A small image VQ-VAE, trained from scratch: encoder widths [48, 96].
Rows from block 9 of the encoder of a small image VQ-VAE, named by matrix and row number. Rows with one number within an expert belong to one neuron, the router's apart. Each number is 128 + 32 x the weight over its row's rms, rounded and kept within 0 to 255. All counts start at 0. Numbers have three digits each.
Before each expert's rows are labels from the 100 images, of 14976, where the router gives the expert most weight on average: "top examples" is what is common among them. Only what is clearly more common there than usual is listed. The data: aerial photos of the United States (SatlasPretrain).
# router: router (encoder.blocks.9.mlp.router.weight, 16x96), inputs 48-95
# gate: expert gate (encoder.blocks.9.mlp.gate, 16x96x96), inputs 48-95
# up: expert up (encoder.blocks.9.mlp.up, 16x96x96), inputs 48-95
# down: expert down (encoder.blocks.9.mlp.down, 16x96x96, transposed), outputs 48-95

# expert 9
top examples: building
router.9:094112104184090097153091134078130100083140063179109090081118122098085117130092115147143173136135122134138093158137081118113136077100165145103146
gate.0:139070122081093160097151120151161094124115114103223110149155124118152173131154122167178128133121148130111145153129140172073109133133059117143069
up.0:142142148064173021109131147107115180107184182115086127050121109150128083129061105126153100118125137116122118103124115112198161156136115120123151
down.0:145148118166100093143119166124160121111105106132149112091124156155101117131097106137200198135130108145160111180190110071148158116125166131135050
gate.1:157152131143060173183139151169114143153142147146147134138117081127138094123123048118171137141082113143143081103161142103107087095111182158162091
up.1:121209142126120135198135046148130180153068109145144109164117129117097055123138124150097141130135111122185130136130159140118134110116157125095148
down.1:130077074105153095152133131129116114132182106031114119099162159106135149115085129112178152064117185072136116104129117187161194183143124085146110
gate.2:143117096077133140100140113148102136148093173120077183087128068144150160105172133141127094123113182110105140020100154142183120128148103123091158
up.2:125127144110126095150125081099117117150147089145131154119082114127151176153090166126096146151134120151214156080110130128225094105107124154091118
down.2:159093076184123130081137255172106138131140144129145142120134099157175042122075110178082105119132165120097134104131139215086078130134122128103105
gate.3:099131139159117111151194158059176126107149108148131152131134168163088149139112106106161196131126080136156077152161134089062184102116185160179078
up.3:131092145081144122119108124166141094139174162125082168125099121159143140139097213117138103138160141153121220116093133120123105142118095127156132
down.3:163174075160133161140117114088116129132126143150188066143102071157195087131111108154061119152130114172146125186135167122134067092119132155102083
gate.4:116065127111095109176106076103164143121119165134163142136148163166123159118129002150163109130113123114137115149202153104157151130134099137140096
up.4:149136145135159169120191193192099134125165103127077143096142098127160144100094190123084112111117174128119129098128109090172107181161127109156153
down.4:149131169128134199134147121203157049094117116150095192153110138099104175167077160096104137158144145151116125122142088144148061117116157116118115
gate.5:135138152081173123151128116131097135166134159142112111176072111145155116167141153178109101157157121176117190112087115098189059099088073166120118
up.5:116059066198136162171182061120121195109139103121185070181131151140110149121145140166133142119117127122171127156128151130107131145119122112139078
down.5:180097147121144099147101146034161118119078126149125151119097130129140128143167137147134156148140114157094136171157092068144127101120141129119117
gate.6:144149100123129136088119142165104182143178202108096094153139136112134165119132095122029106104112174120028135125118157121172104145150137138165111
up.6:182205104136066124108101086135062167149186176116094128116150158163123130110106050130130144104119145133108118171157111101107112117131161120175073
down.6:086106031158146097123207093160124121121162124131109121119145135190126180137066158131185127135140150115140134126102151077157123134121137131108142
gate.7:118187175175088132090118135070079125112114111142164148128132133097091152129105118193189182129122120142117141088200163137170125115109123157100054
up.7:096142143147090158197105095197059089095183138115175196115124115161148153128122104151081098118095150112171088141137106161186107133138144100096125
down.7:119194141149124185210114146137124065074101105082182136168113066153173171143165141190106096087126132095171134052125117108153116157159164114095100
gate.8:176107125139107148154158132155167178145145132135170083163133110137171148092085069135142132123079121126162075153178191142102107110123151140194073
up.8:120129137115163160139114144105111073099111175122094159141112150161100120174138182172132096119188149129069175114101102112177122141129096111143133
down.8:113179081167163124148183135073129154123126110196119146157104112130122109151132111147058138166132089182110126160094148081096096073104131152107117
gate.9:136126111192124143169192151122119147114112117167188091157095055063127067162118122123142144172147106148135146123148145103179041082083177181119098
up.9:107138091185126126156111052153145124173111129131087108203106163140107147126122126133097178141148110143152128118097145085095137117121197148161102
down.9:146127185101102120186148157135135156124181125139147145094163100189157147088177085131149164096089154140119092115174115187115124092128156135159074
gate.10:146072138137071121159165159148163154182130099115191120161180132130129150076102042117139143110029137117128068118148150119074120128142146121162111
up.10:148130136110127130094079018135098178157083142133068105105126127147132101118128159132115104124120145133102156103151194164182115145126102108072154
down.10:147165104141124145139127129105114085116088115147116119111119104106127093153146123162075125136127118131123163220137072160075135133117121135099171
gate.11:160098163132105132161141117141133185141144135075124150114208117096145163048104088130129149070069197079077084114162185115116152166183134113137193
up.11:103115138129188096126096121082135149094158142109116107141121166097125041148156176128079097100175119107142149173113109141156171175154075075098165
down.11:118106178117112118108204239143179101132146099118127148097125143169156172113091147167171132136111153116128132084121111101108126145146134135101119
gate.12:152141103154112188148154127160129222164120158142119089157116060167141123121140070131126132130112115143101122132125170125121079110105161151194058
up.12:159140157087143171122136164099137122128130087105157136089142092170154095116115112121151094113095149135029137053136142158165124129131082119145105
down.12:096145078174106157126092216081196136096104112162132138160084133101099125156141142139049130154154090151111138151147104108151130114125119162108167
gate.13:149064160095132137112068131177075107126079102113116192129124080168184176135094150112124105118127196128136152045169136186132113144154124122119135
up.13:139136038093123096107167082070180209138120122128115101108121137151099095116150146142176130137145119123138146126074132137163128134147062121110168
down.13:163255102087174127130166091136163117116116136108092171137131125153126157123165140167147160116120121118109117107063071130127153135146147122132059
gate.14:172181224087091138147063126141103107179124135106146175138186115089147106087117116087077137113082137118113103161191123132103132119126135136149137
up.14:123182148100121123157146145130155084130180198124161108178127157099137025130111139167096099117137117126077114185157127122165129141118109120173085
down.14:141098079129188120107139114107131172121156128083139118143142145215134143107134139139153080082140156103149131106088177134178139167136074104158113
gate.15:135132168142053114124149140144168136142138099132130153113162119105136162098120050103151163111070119108134040075198134158093136119137149141143118
up.15:088126102129134118218146138103192125109214112158107091163086143104112115178120144140117150163147071164172129191120131119136123083094142163130076
down.15:140111108108121147139127196126141047155144103100189121112147162067161094087118138121172095101129171087111130080139124091125137147160120119105147

# expert 2
top examples: building
router.2:167119193097101077177144124132156143177134095136130096157152078129163138101112078114126144120069143129165093099173149148112097067098148190110079
gate.0:125158134131079160128134106101097141124113160158061161076145079113132173095123044093127159140085164139128124104113084087125122113132175148132157
up.0:114134151130060113174193142113157078121164122184146123135109070120137152150136113087173156174121093160208123092143136095161105077096169201102097
down.0:080151045126113125093085178154144128141093104143156130196128104145153122110126102197151118137110114151166118148184079141187106122113117108138154
gate.1:143177095136174128124108153128073180130144164103093107132130199181076119128111101143098127098124143123070131121136096099065136140133102105188107
up.1:145200188112117120138155097128128108136146160167096126123105126143117155152189134111080157166160091172115149081134165102097078079096152173129117
down.1:106160112111109075153134126136089215141098126154114144137108138115121156140136114185163165145141121171132128142102114154113121090108147115133080
gate.2:093131126125144180065152176092128167037152179134088112080126096122114122131148115121141122117123146118074109171104089156116186114143159138119201
up.2:120158105165136104136059078114105181145130089117119166139104189135093116142126162101101115141162135130142165074104183103105126144128089113091081
down.2:156138145158156167178114181136144116120163112107176108142071123151145135194106174110145083115210166117157220118110155144148099142116085129139113
gate.3:090186048141147142156125158086153100097156156166151119128139167085109087102189120113100183146124103118132082187111141152102158104119190150155171
up.3:142093143116158112074155069099139222132091172124137124104126133102113178136109155150096177149148123143197140120091121111159111135110130124145095
down.3:080178084187094141106227143075170129101129147137121125114134129143071140141136102079140140118124111105143116157169137137155155145161148122141111
gate.4:138170117143113133126085126140072047138100157124188146136135095126146164122128144123106169121105155130166096124171131159102128136121172107144101
up.4:137148080122172118127160139141179178148119123115092105125132167034107076117129097107104070094126154096086146135139103055154168158166069126127177
down.4:137130098147145094134104153117116164156096153151117111095157135149076145094123108078164142139121126116093143187076108108137166122120104137156187
gate.5:130111124135095181150114122132153152114141172165141126144134069114118084105101044120104190137072090136140063146146133145144124100118238168176140
up.5:173100129078100121156053113172150102160117141135161139174157050137175100097082105150132121133063115128175122136179178162186100106122149158134126
down.5:153139079108147158096131077148095127143157128117157122144144121075201067081168102133147113104102175142112106146117091202085106109135133145162108
gate.6:110107068145112134075141165098115116058139123132105151044152088163126118116103066141159153122092147116119088172132112141109161114130169150118156
up.6:118159114137126103190090115092168122144163132174110121174065107102125137176139144126125112191155070192182166117109150131140069079063120171127091
down.6:164106118133164143134146159142165088144101110112147133154099133197158142159094182113149082102172150097163180135099130120125110151129083125140076
gate.7:093166130166116182158147137116121133099118168158085088135129163145082131149133050097110159131086091142123070174119115094142143110124212163160128
up.7:160148113076109115118190114120119104171112173141084149174160111126143151094142086124110161123080105161144094151140139112142118105097137145145106
down.7:137119125160117111156121177121181105130180182141124165166138161048093062103149109182140132123109123165137100181186164078094108107098146124134085
gate.8:123201125130088127135186183094179119152239132166142144144139105164126117113163098100133199143096120148110115122148150117122108096115180162184122
up.8:112152128129158132141118135146131125137090125141126130147065143093130138189156206134084102148219082152128203107101132088148123134118081126116143
down.8:128174129120155107202144130128149170123162075138098141150157144218155157098092115131089137138095139121135092145121133111029158121130142140123108
gate.9:136114125093063123130101100129141104123173139165162138154145145123109148116068120175120171159096130124167155123160105134170133096121131161091110
up.9:153151108098102100155126108105104104106121150148137150114142160122108134136140103077145137128115164111098122086166099065192156127123116120139146
down.9:117135094143158050085127074108097181111150078091150127120128162154122083130107137173151128109147106136159112185107095163073172132124118109142138
gate.10:101120139118148185076164197112140117038155177130105103093137105123127125122164119121144124113127146113088114192123090124138185123131151135146209
up.10:131090151098119137108191197124139090114117167125124098099156070140165141115165106137160147124105128131134096140150033130167144114129151136135167
down.10:133127094084108114102158089133146118132111161154115128142179125130129119062144080160123175154045079151098032144145118104123138102125184137153123
gate.11:056149077152154208116153137098109088082146156173103148144092137119080102169160160122123122153200084139103183170109127070128144120104118158125175
up.11:110148095121087147097102166095061048111117097128129156112158114136118125105155088070139200130098122121127098113134145140136145121145201138123157
down.11:098129132165158176074162143098109090091099187147133127138128112112088089136084116141092124142128124146101121097181158108182129114106122152140176
gate.12:136098101116103130142157097143072116156089109119097156176144116056136088123138110165144134120138142115105143107149095083149101132135125122136190
up.12:104148128165195162077075108135110125107138150170097120109051136161106124189112169106089129183178120158129145151033154131095134096118139175099098
down.12:078118129102158149138170105105090096105110124166082093121098112130103064156187162190105172172117150154125138068107136114141143108111164145072163
gate.13:106152099098092101136109115109136104101127145125133127128179165161088115101124043102126119105056125103140083211178091147155143106113145122133127
up.13:114108104125101130130164094077161072137112124154128183195130183145123156140117113127133199152143085164159137160139167098148118086108132142157088
down.13:098152129174157092157108095120102143107109112094163118138134157192102114127138128143126092102144146123135135167091156129112178151127119124152096
gate.14:080120079159164172100095126127150076088121064121147168122134109105127089126159156174117125114160127098118129122106147150136179200158112099111202
up.14:113118171134159143123123118143123063118117130125147133147106143119126062156173147164105065125178130117116159137127191115146140164127042102136151
down.14:176114162123133125111096166112172135157171146149134156109118128081134071132151124057092158151115079164132128141125105125176097088104155139160098
gate.15:177096125109161079173090115114199080114115148109146087108154112083163109119125121157115155119088103103143116192168187114113124120121145133133093
up.15:115123147171113152112143147132136137127138149132152116118139141093118124106150107122163143114129129151069103088125082144175164151130185102191138
down.15:146185111075116089178108133102142157151107152150130087136123126069154100116127106139094154162120143166114105056121153061054090092110160155129156

# expert 3
top examples: crop field
router.3:113089158183162180156147146145170091073125106157118091116113092087109073134163104102149111133144148125110144170155133127210151182133165106099143
gate.0:121181136155069142111135195112136118118163084147120118113150086099099107124116101125115233136109112139131092109157145112115127084116227169128122
up.0:154118090127119136155174132160068144157116201157065077147099106120133109146147116153120128153140122154111145118129149115161088116098133151173060
down.0:204088130094106143121135182233150098139070162111105127118167147168142110098113127151162118097108173093049101081138129167048155149152118113179100
gate.1:151126182112105140190167037187071148142175165136128111146115090161178085128116116095188081133135093142181133104115126123097102109109124144093128
up.1:098130128133093094140078140132111095138088092108090157067174122145161100098107108143134163106101174094172093054172127141190166157162154115085158
down.1:107177096216123163070100151145162099099047070147126155092126121123136131118109134160152133137126144117084134166136131169109117126128138133066123
gate.2:092192141168164126110054076080139124112169127131124081115129129149142122143121125200181114118139146149119136138083134142090155131146118127136143
up.2:119181133158119140123134145075122185133147196125142110153141154182100171110152115134094115131133090145145117148089132084103131123134109144186070
down.2:138137121117136143122181112171059066140059132112150090145143118177155070104045129160119109123106148115118117100136150171123128130139131126123094
gate.3:128059150164125148091165130164170109110137101145127143139150083043142082107097113084122174134118107120112083122157148133116164117140167144112159
up.3:150153092138169076092149193167100124129099155105057074140114173139096193143201163141099147123162120132069138208076163119148136172135091087160079
down.3:143135159091113115184147200157122091113136134118144085145111160185102184145088141142134139131129112139139123118112140045050137133120127116135140
gate.4:168204197063132132129191141103107167149190164135108160123100074192128118139108127086136087130127117130120153144126145119137077092094114147119124
up.4:186099050131103148143118110159147106176098135101125130135147104123183191109134112091109156115104128123115114019128109121111130152157129117140127
down.4:162156142144100141115129171083109192168133123125142157132133103109156111113211119125052113127111124103125147136125088147180098117112125118116148
gate.5:147145143063091169158164121096138094170169156150128221140121102220157157135067086140114125128100134132115127076154151104118064085116149176134117
up.5:142082180128123180203117170134082126077130143121199105111135135153143067143049125176204073113130166112119128106140099106138146137140116115116120
down.5:134160113125158118133174193166089091099115126105146067117146147100100085142160148197106132115136134105161128093088097164049177153153121123098131
gate.6:114144162138152158086151045119178199114133122116124141099128136124114076132243149099098121116139093131101147095124119116141137146130103101113153
up.6:105181079119153083068126156154153148142113149130088137179123131073129092128138145112165126141148076149157146139137063133119126147115112113149116
down.6:064175150082125095094125161095040106144082117109132213138146120133141166118137104156192098118118135120159121202171060136133125133135117109128112
gate.7:083146015162149135077145165157143147105113122133093121144123108039072173125209131148069142151133114114122141157067073124152127134142133119114148
up.7:156125172113144124108101133131127182138147144127174095100115143115132136139148148089113101130126163123210159177108114150111105129105101130159175
down.7:042137057197131153072161223111142115096103115133142090130113129071119119123141127113106126137134147121185142165082109146174109122142127138078089
gate.8:148167124079064141113199160120117157156176129146092198096109072150138177123085120071122143128100148132101152125119104122136097107108129146079160
up.8:095114074116140136124108116181129076129119156145072104192088113086122132156137170111123114150163116155077168233128154150146096102089113153134111
down.8:119067132138155156147190150192120093115125124099138086153146157183153126123068147122158118117125134109128114167099106162118164145125130108134114
gate.9:174137117116078111114144149163070108156205157089086109102173112144154182087108102110144122100116165097108104129135112108179154152165101094104199
up.9:074122158181147132060113165087104177089099113134140097106144145108074054112183114149137161138132092114159101101166073136044174130122141146127094
down.9:134091244092130109220134185086138133149121182148095106126101107160119135141084128149098132158129125157156130077122134055178094119106128135126140
gate.10:122136076143148091097064165115103166117138124134095152079129181097083138144132159156092159146128138118062151073169152084203176154130114112119134
up.10:124120070109134103112131113108216112127087128133012167132130141067101152137090126132096167152123109124075122025151171108160146133117138120146085
down.10:108119145083131064129142070107079132140179103129114143176116134135122167136167102125153142151144094151203101145163096069094133116097142107187126
gate.11:090103110131119105119187158027104146114148091109134085123169123085120148102157065096106190108082112109187087145119037166141152131137157129138135
up.11:104070071120107127123142094069136146138060145163085147156114104142116181143153095182055115148125137148163117138132069113159116098121148162117084
down.11:094094069213088153016142213146123131119123130129112137092148119069115113113166107153142140138118157111132126169132095177117128128135136124072112
gate.12:159116221067135120156141054156111145140171155156104176101101121193147102145105129102171108154130127147106160083168175098096112092094130153125085
up.12:144138116132138092098173163170129147138142154098145083157121136114107173128172132100140103128139131142187136183058062156068110146126101091097185
down.12:160087197097143031151072075171079124160154118105151148140163173206120076129144131116153128130137095119142124093154168085059176139119116108156125
gate.13:131132131155150104075138164089108186126180089123169093119124152100089130143160155108100180132127107128113129172079124161063153133118130133137171
up.13:164057078140157143090141129125158134128156158153071056186092114100117100159144121136100105153137121163104143116115130100123101110096130143198101
down.13:109137070188135163089094185123113064102080093142118143116123113116137085130129135131136108136123154121093134156119074159147125132140119154063246
gate.14:111089126134111136121122147081067116119189111143102128183134121138107120142187119105094144122134123128215118155136076183122138126127131127152182
up.14:143082142083102136125107201170140094131132108121130131115151092163158168105128095171089132121106183122093113190146133115174096101134157156091130
down.14:203119148112115114141142099187136095136144120115208098185130128114148154133108134115115098109151116123102126106163111155119145155132099124198068
gate.15:115147081091145104164121154160152142098137154109112063129142155149107118118114112110087129135148116110130135222119123166107165141149132112134105
up.15:096123135169122159050104212098111117116116070140142169148110108087093149134117120155127156126124130149108119114123110115136129103111150142139184
down.15:164151147161144204162089192146140084111140181136157081117140126064146164107085131171121101120115146141137124105115074166086108118143127118157115

# expert 5
top examples: crop field
router.5:168145172142111102083191105170090117114068137111146117116144120118097112088120144084175080128157092119137125137128070131127129105158149073089116
gate.0:150081175163106167207140135172092167103197142144176070115099113176125072150218127094140094130126121126140132103076150103072103120119123142100172
up.0:156090118085114091162109033113125139216108152137109162133126144177136102128162107148104142124124107145087116079147157051092160136112136127182127
down.0:101130096161174181148162181089111034060074110132088090138121111077101132136123142115130126127127119122092129115125125141183130134137142128099220
gate.1:119147131171082167129215121093136136098164138100136103103168109111145129097144069115165122103035144102132056165161105165143162131154152125143134
up.1:128152184170128180140113132164171142149172115137137064090134104201169123128101124136154105129127177131099133151099212163088106117124123147112129
down.1:130127194106143169148130158098085149177129122141148093089123110184181132142103135170165124138131149125140140135083159135156104101101108136069191
gate.2:134169095122121141119109119122169108162135151137152185196107115177144110131216112156124125130134080143087123131155169099113096112095120140171096
up.2:082117084141114122159138201103131164079143120106147044112140194093088131113099160110094123106132136135147146141130084127169168141135124120106170
down.2:122106062085120024087086084110149135139104102126161192133131134139097203126093125135134126137150111124129126152164109131148157126150125111134125
gate.3:128115116138095116111161201032079170128075144135151136106132122101134099132101118134161122153120150129127135078135089138136116128123123131107050
up.3:087157099163104143105199151038124191120106127129168137140113165169091078131152145127142109154133142127116134070131069126143128142114091123118105
down.3:114022142140149145158165136112125178158146131146117070124112127125146085140137120047181131134126117135166138163107173089096128121122104118136153
gate.4:089099184140123122134091134135055103155165114113201144095129134203168050132192114109124096100125168105147130124135135102057141136137131124089144
up.4:151125169156126084110102043193084099192107130150094217129100128148153061153117123154124143157142098148137124145130150086046150113098131139112117
down.4:082175058125146099104061112109189121084187157138037205129122129088091117136210125132105116130146115125138119161151076122080143130126133132164123
gate.5:186147117134095180093145129176150121154075175125144153158120094051163153106134140136127099131135127127078132191116185157152072102140123153129122
up.5:108151126168133072082098166119163168108136078117083096099156175141096163101140120089149172117130134131125105071162106128127197144154145105166069
down.5:148075096099101144211188167062145089136123136126114134159114106066133113130133127096097127137119130122150121104104161107148094113122156137122213
gate.6:148087157158130185207138072101121172080159104146191068105119126154110086153115126112120117124131125127110149135121234133096152111107123139085137
up.6:127062110128113166204145104101163174141118069119155117116149139167086074122083109127162116106139107119108129122138152117115148133144116126133184
down.6:189154149076136169192123111152157049119149173123107185151122113177136143127164133117077114124135129129131135066136137086118114133147118130160121
gate.7:097122124180096154108157156110131102069153100140121151106153122108097175120131098072102221133095120127144096129163130168102149101139208154112106
up.7:082142125163167175089166174113118054090098135131124180098112136121102166132107130090084128126141145112106145161087124192039138133141123131115132
down.7:105157087186128168173104057142121153076172156142129138132089106168085077140165118081096154132138107148125134066181156092114124122116165135082125
gate.8:110140084142136174144114133111151153091154092125230068130118078054159115128160135138138106118132153116154133184100121150120105128142120129094201
up.8:165081146142145145144154091214153192144164145102117128137089122100137132146167177113159075140163118122141176127094112135064098157125083097079129
down.8:134082116133127143117155079171132167166185212120134153133137154115138048121121120193115112117134146121126121193140121125108120134120127116173022
gate.9:168100143123139114131139100140207148169160114122022175109113150079144077132142147088063141134145108131103119082156138077130150152111119103152140
up.9:099120169077133099173089108134177080165124151133081211120117142171157119125191125112087141127134107143054130168156204064143151129129118118149136
down.9:113164143126147108160159144102121132136225155123140082152135120087121108119156101159122144129108107150179112149154164080102128105118153120176106
gate.10:080158159095101096084093121128096108158135067112111130081123120159118142130129121104099127138122132108191143113122038183147144140135118119047180
up.10:172081084120091076107116155129165168165059108127149117124149154191155149109094108207177139124098146135069110139133110111152110118138138135149077
down.10:097007084134137168143104131067070138118122158140143116099128109127117118142120130173059125149128144133087139166162187143168129130143085147120094
gate.11:122140084123064142120161106118158149141152116129139109127157064092155089103117081147132155115058120117136074160149128140175093100132172149129131
up.11:120031158138115136158196140132186187118164161116121094122158103118124152100124098088191131101090113108154103137165098103120129117140117126141148
down.11:126083179139083141145157106092163141123156121148105097108148096156145193118136088161154182136080119159139101177170118148133119086100198129086074
gate.12:102154127110096080102122106103177157170122074113113111118115100109180073134121135106195107147151116141134163110130150104156112130124095098115124
up.12:114195116158115122084144117160111173131131089136111094084111106172119164113123127056137138164127139118139125130084113199099104115130150138072173
down.12:182078120066096096072076217121120105166085106111156146144119132173144187122064124137120106125124134137157118136125133098128114126141124118124179
gate.13:115163130113124099117124122137113133131218110131153103119132108121113131145112116103160156158112120127154145107116107184110104109134127134083179
up.13:085134173150129151172149120135051141118214137121202075142080142091104081163140137120134091138163117125172165099151145141126109120100102127100160
down.13:177149139135099144158136188175159087136095139122157101161125126138155191140124147141144110127132107138145134134150197048160113137121123124130155
gate.14:153150175099098141203073133085117124169184155103116077137174148163160164093040117077144141083096136125108128169188198100116168137154133123169193
up.14:153064079106178112092172017139188165111132076141125139156117117101099101141120119145107135150133116117085129093100141164062103124128129131137096
down.14:165144160112140109118175124152071153151241154150095114169115107124134079132182118143154128147118117164183134091113112109065093109110135137153067
gate.15:189090060117112072119172145121255166195130136112087116118143126050159109109142134160114140112120106148118122105169134081121122136111130134178102
up.15:129174134099133121122162069138095110168083133143079154125093058121210099158160129070164113159147137130105157058141150089178079124077112135143178
down.15:209138130081141107099136067170163128138167153109087133137131129160143135106155132100173111114108137123122124037153111134075133151120113114151081

# expert 8
top examples: crop field
router.8:122156084112123107074115132121162204155178145121146086133097148158128067097144117160189114127089136120080157146125165104075136169114131134179166
gate.0:181083109090073125149155139165120127164093128107133154131169098169198115087092078156168134095050164110088076077199107161132118123136151141136126
up.0:138106123136120217144208090110111074077149120088095165121155055092153185113130163076115112109117134107156090131130096150147142173161117079126104
down.0:108175183150089131156137135101139151098057138186145133112080109150088133195155116127052167173131081171153131133159160068099104062108164163091100
gate.1:129142081092083110116181087218212107156143127159130135117134082149148127125123065110153160155085088130150081126131115102130118064102145165122196
up.1:169121142147145137165113127185104176130131140132107116139118099087159145118035169141168123132140121139160144116111105081108110149112112126134131
down.1:116074100149180143111139199158126088060190122111105163115101174098059155156133153094096173111149109132138127084081138137120172124131151123133117
gate.2:113141163160062152122176121100131132083210084148138134117148093095105143112156072125137203131076095123118086141165097135152146123152192126121135
up.2:167155102073103073101073190106145160179164149127137101102133142179139117127141106186209087129143168131058149142128177132112112139129091107126162
down.2:111007043149164138124052130123080145147138102100175121139144118149149131119073117091133092100122155110113126163114157174152125157148118115136162
gate.3:149129143192096160132125119110138102082150124150132141139128106087124130115102116086106203142105120136131097150170155155124104095125255158148086
up.3:084197139099131044087073158100080171137190122139080113066128130140092173140132139143117143123131151110087169121120067123119142121141122139103180
down.3:098094067128178117129137130114110188143165133111156094158112136129145106141129158131117078114146163116111154152113158119166140153139083107130175
gate.4:092156113086069100132123133075133152180109135131129155148132158145129098136094136169066209124108092112140133058163180115141142107135146129143144
up.4:111118147155128164090087118221200132096077094159120097130112072134097142149116067117138104138143123156142124172086081082147098078096121168142175
down.4:087218174148082160142122090069115141137086134140166109128154098163158122111168113143144152138099109137154103181167183082134104111122148147136147
gate.5:172098137092030123126089108117136153141161149162130096121155085148111128087113063132138173145063127141099073105165111157113129102126161168123153
up.5:114104144125130167128153142145186169123178138068117125139155118137145095115046111132158085093112171093112115132100149142115165185178091063141150
down.5:132037122109180159129053098131115064105202129110128102132151130122159114112114118067190148105112181115094106179100111179107119136122157111143170
gate.6:126089125127120116075161143110121118114153136077166119104177134179110137098122083143119153072080134063094055139122128139086188145161151095132146
up.6:205154183121105134062124143186185117149148110124102133103163100146147121107041074153138142102073130111141085134177187125120132121143143126138154
down.6:079159138121049151180150108096130122145156179133130148149114093075137106138221117197114133142126111161137135141158110095201067083107152120101099
gate.7:150147163154063136138186081112133192102140169087154099169162138128128104085114050115138130077085120095150056126158147152071171131143145108161081
up.7:130153095099085106176155162095112188136076118167156101179078131112091108156101125108117139157157112173211172137133147063124092096086141158132130
down.7:113184096128193156105172074186172117122083171138152091128121143043152111126091133148115107147134121144106130165069108104138124130113107125138149
gate.8:116128159130085072100121163052109126153128129154177131115134139121141116101190077171137160137082126104099086124141186171119164096101137158122048
up.8:155139114111104159116162113123108143092109097132142180142135111120175102109112115121106169156095115140206069079181108149096122116127181157130101
down.8:159118069120090127119057157070165191152119157148136081121141136176133100135208087119230118142114158148141133188120198136102123099121108135124126
gate.9:129075114070118161127114141114206158108163148160105123160122042076133116099148097131127120121120163143109120109145200134150106105137141163159211
up.9:125037160105096122048116196130151182138093154159073103126121146163098085134147104083101148129113139123080139118122142106165138099107146151139178
down.9:083117121153117113167154104156034125120092115152148156143144083102159089111141123129126107130116123127113119141114088115133106143145132145131131
gate.10:157149138134114168174174094155186087144125129101154114155162112093168116083065063115140133098096117135173047105194148095097143140138167134148084
up.10:107028117119163087085068192136100127106102086109101125093132123131140149133152128152152105121147177085129156149104107099102146162150094107116171
down.10:104046189152107148152117152167069097118153110137153111164147096130138132094118122174112144117102139122168123166160104148169125122140159125146173
gate.11:143104173121157097172186139075119150118149120144129139120088113096105109171140161145090120161147095158191144129062126142118112113089122137113081
up.11:140132212149147166162154160120086084093072120131197105139110128104173145151082211128105084141167131142122159122106102097143110155130092124106086
down.11:109100118105145086188172054141061116179162175122144108158148128110122119121095114101088117122112120129213114136141093147105148120129130126151130
gate.12:173186137156112130126150126159047124142146152125053134102125152147115213133119109105082149119115140139100122118132113082148123124133143126164065
up.12:129100169064137136119137103144154076104125094107150177126134058090179125115144148140139102127131156110141130086142111203141117150154114122086206
down.12:142142175140147136104077151129191100098145147124128130108137142128114120128194129163136137131123130120127121096132137120143157111134132119138087
gate.13:140099126127066119123122127118125172137183124184092118084130044100102149122140079130131180163100111150132121090132147175134103083113168209100180
up.13:074121095106167116114158115134153218112187157097100143136107148135120106134095191098122117119133116110154142095079113081147156165138104085126143
down.13:106079184128144152140152132188132125098217119092173149174114129123153102138114126048145095110122138124146114179162075138111085138128146141113176
gate.14:142098218165176130150176116105131113136101108092112130130116136097128147149098179093106104130175115142129163152100041108170103173147095093141156
up.14:132102199163139148170162114133116040103069103111132173147118131100150199148100160093076123124139116140139132117117093126195126145148129109119096
down.14:141220135133120147155138109118165184108149137132092073108125147131111133135148138167148141127140136119107137062089129122076143114128120118104099
gate.15:156172089123130120130119054187150187144240116108132103136111105086139112129175098093179106123133125130109166106156110113131110148113105131155214
up.15:169128126100144103173167136087103061128071159147127176139126146141169165144211146165114156134137120120076116129103182065112101123114135114129014
down.15:092017105127132145124082128102124125126129104131168189113118101162140150132122132132090108113121161107101146089095099164169101139133148135092131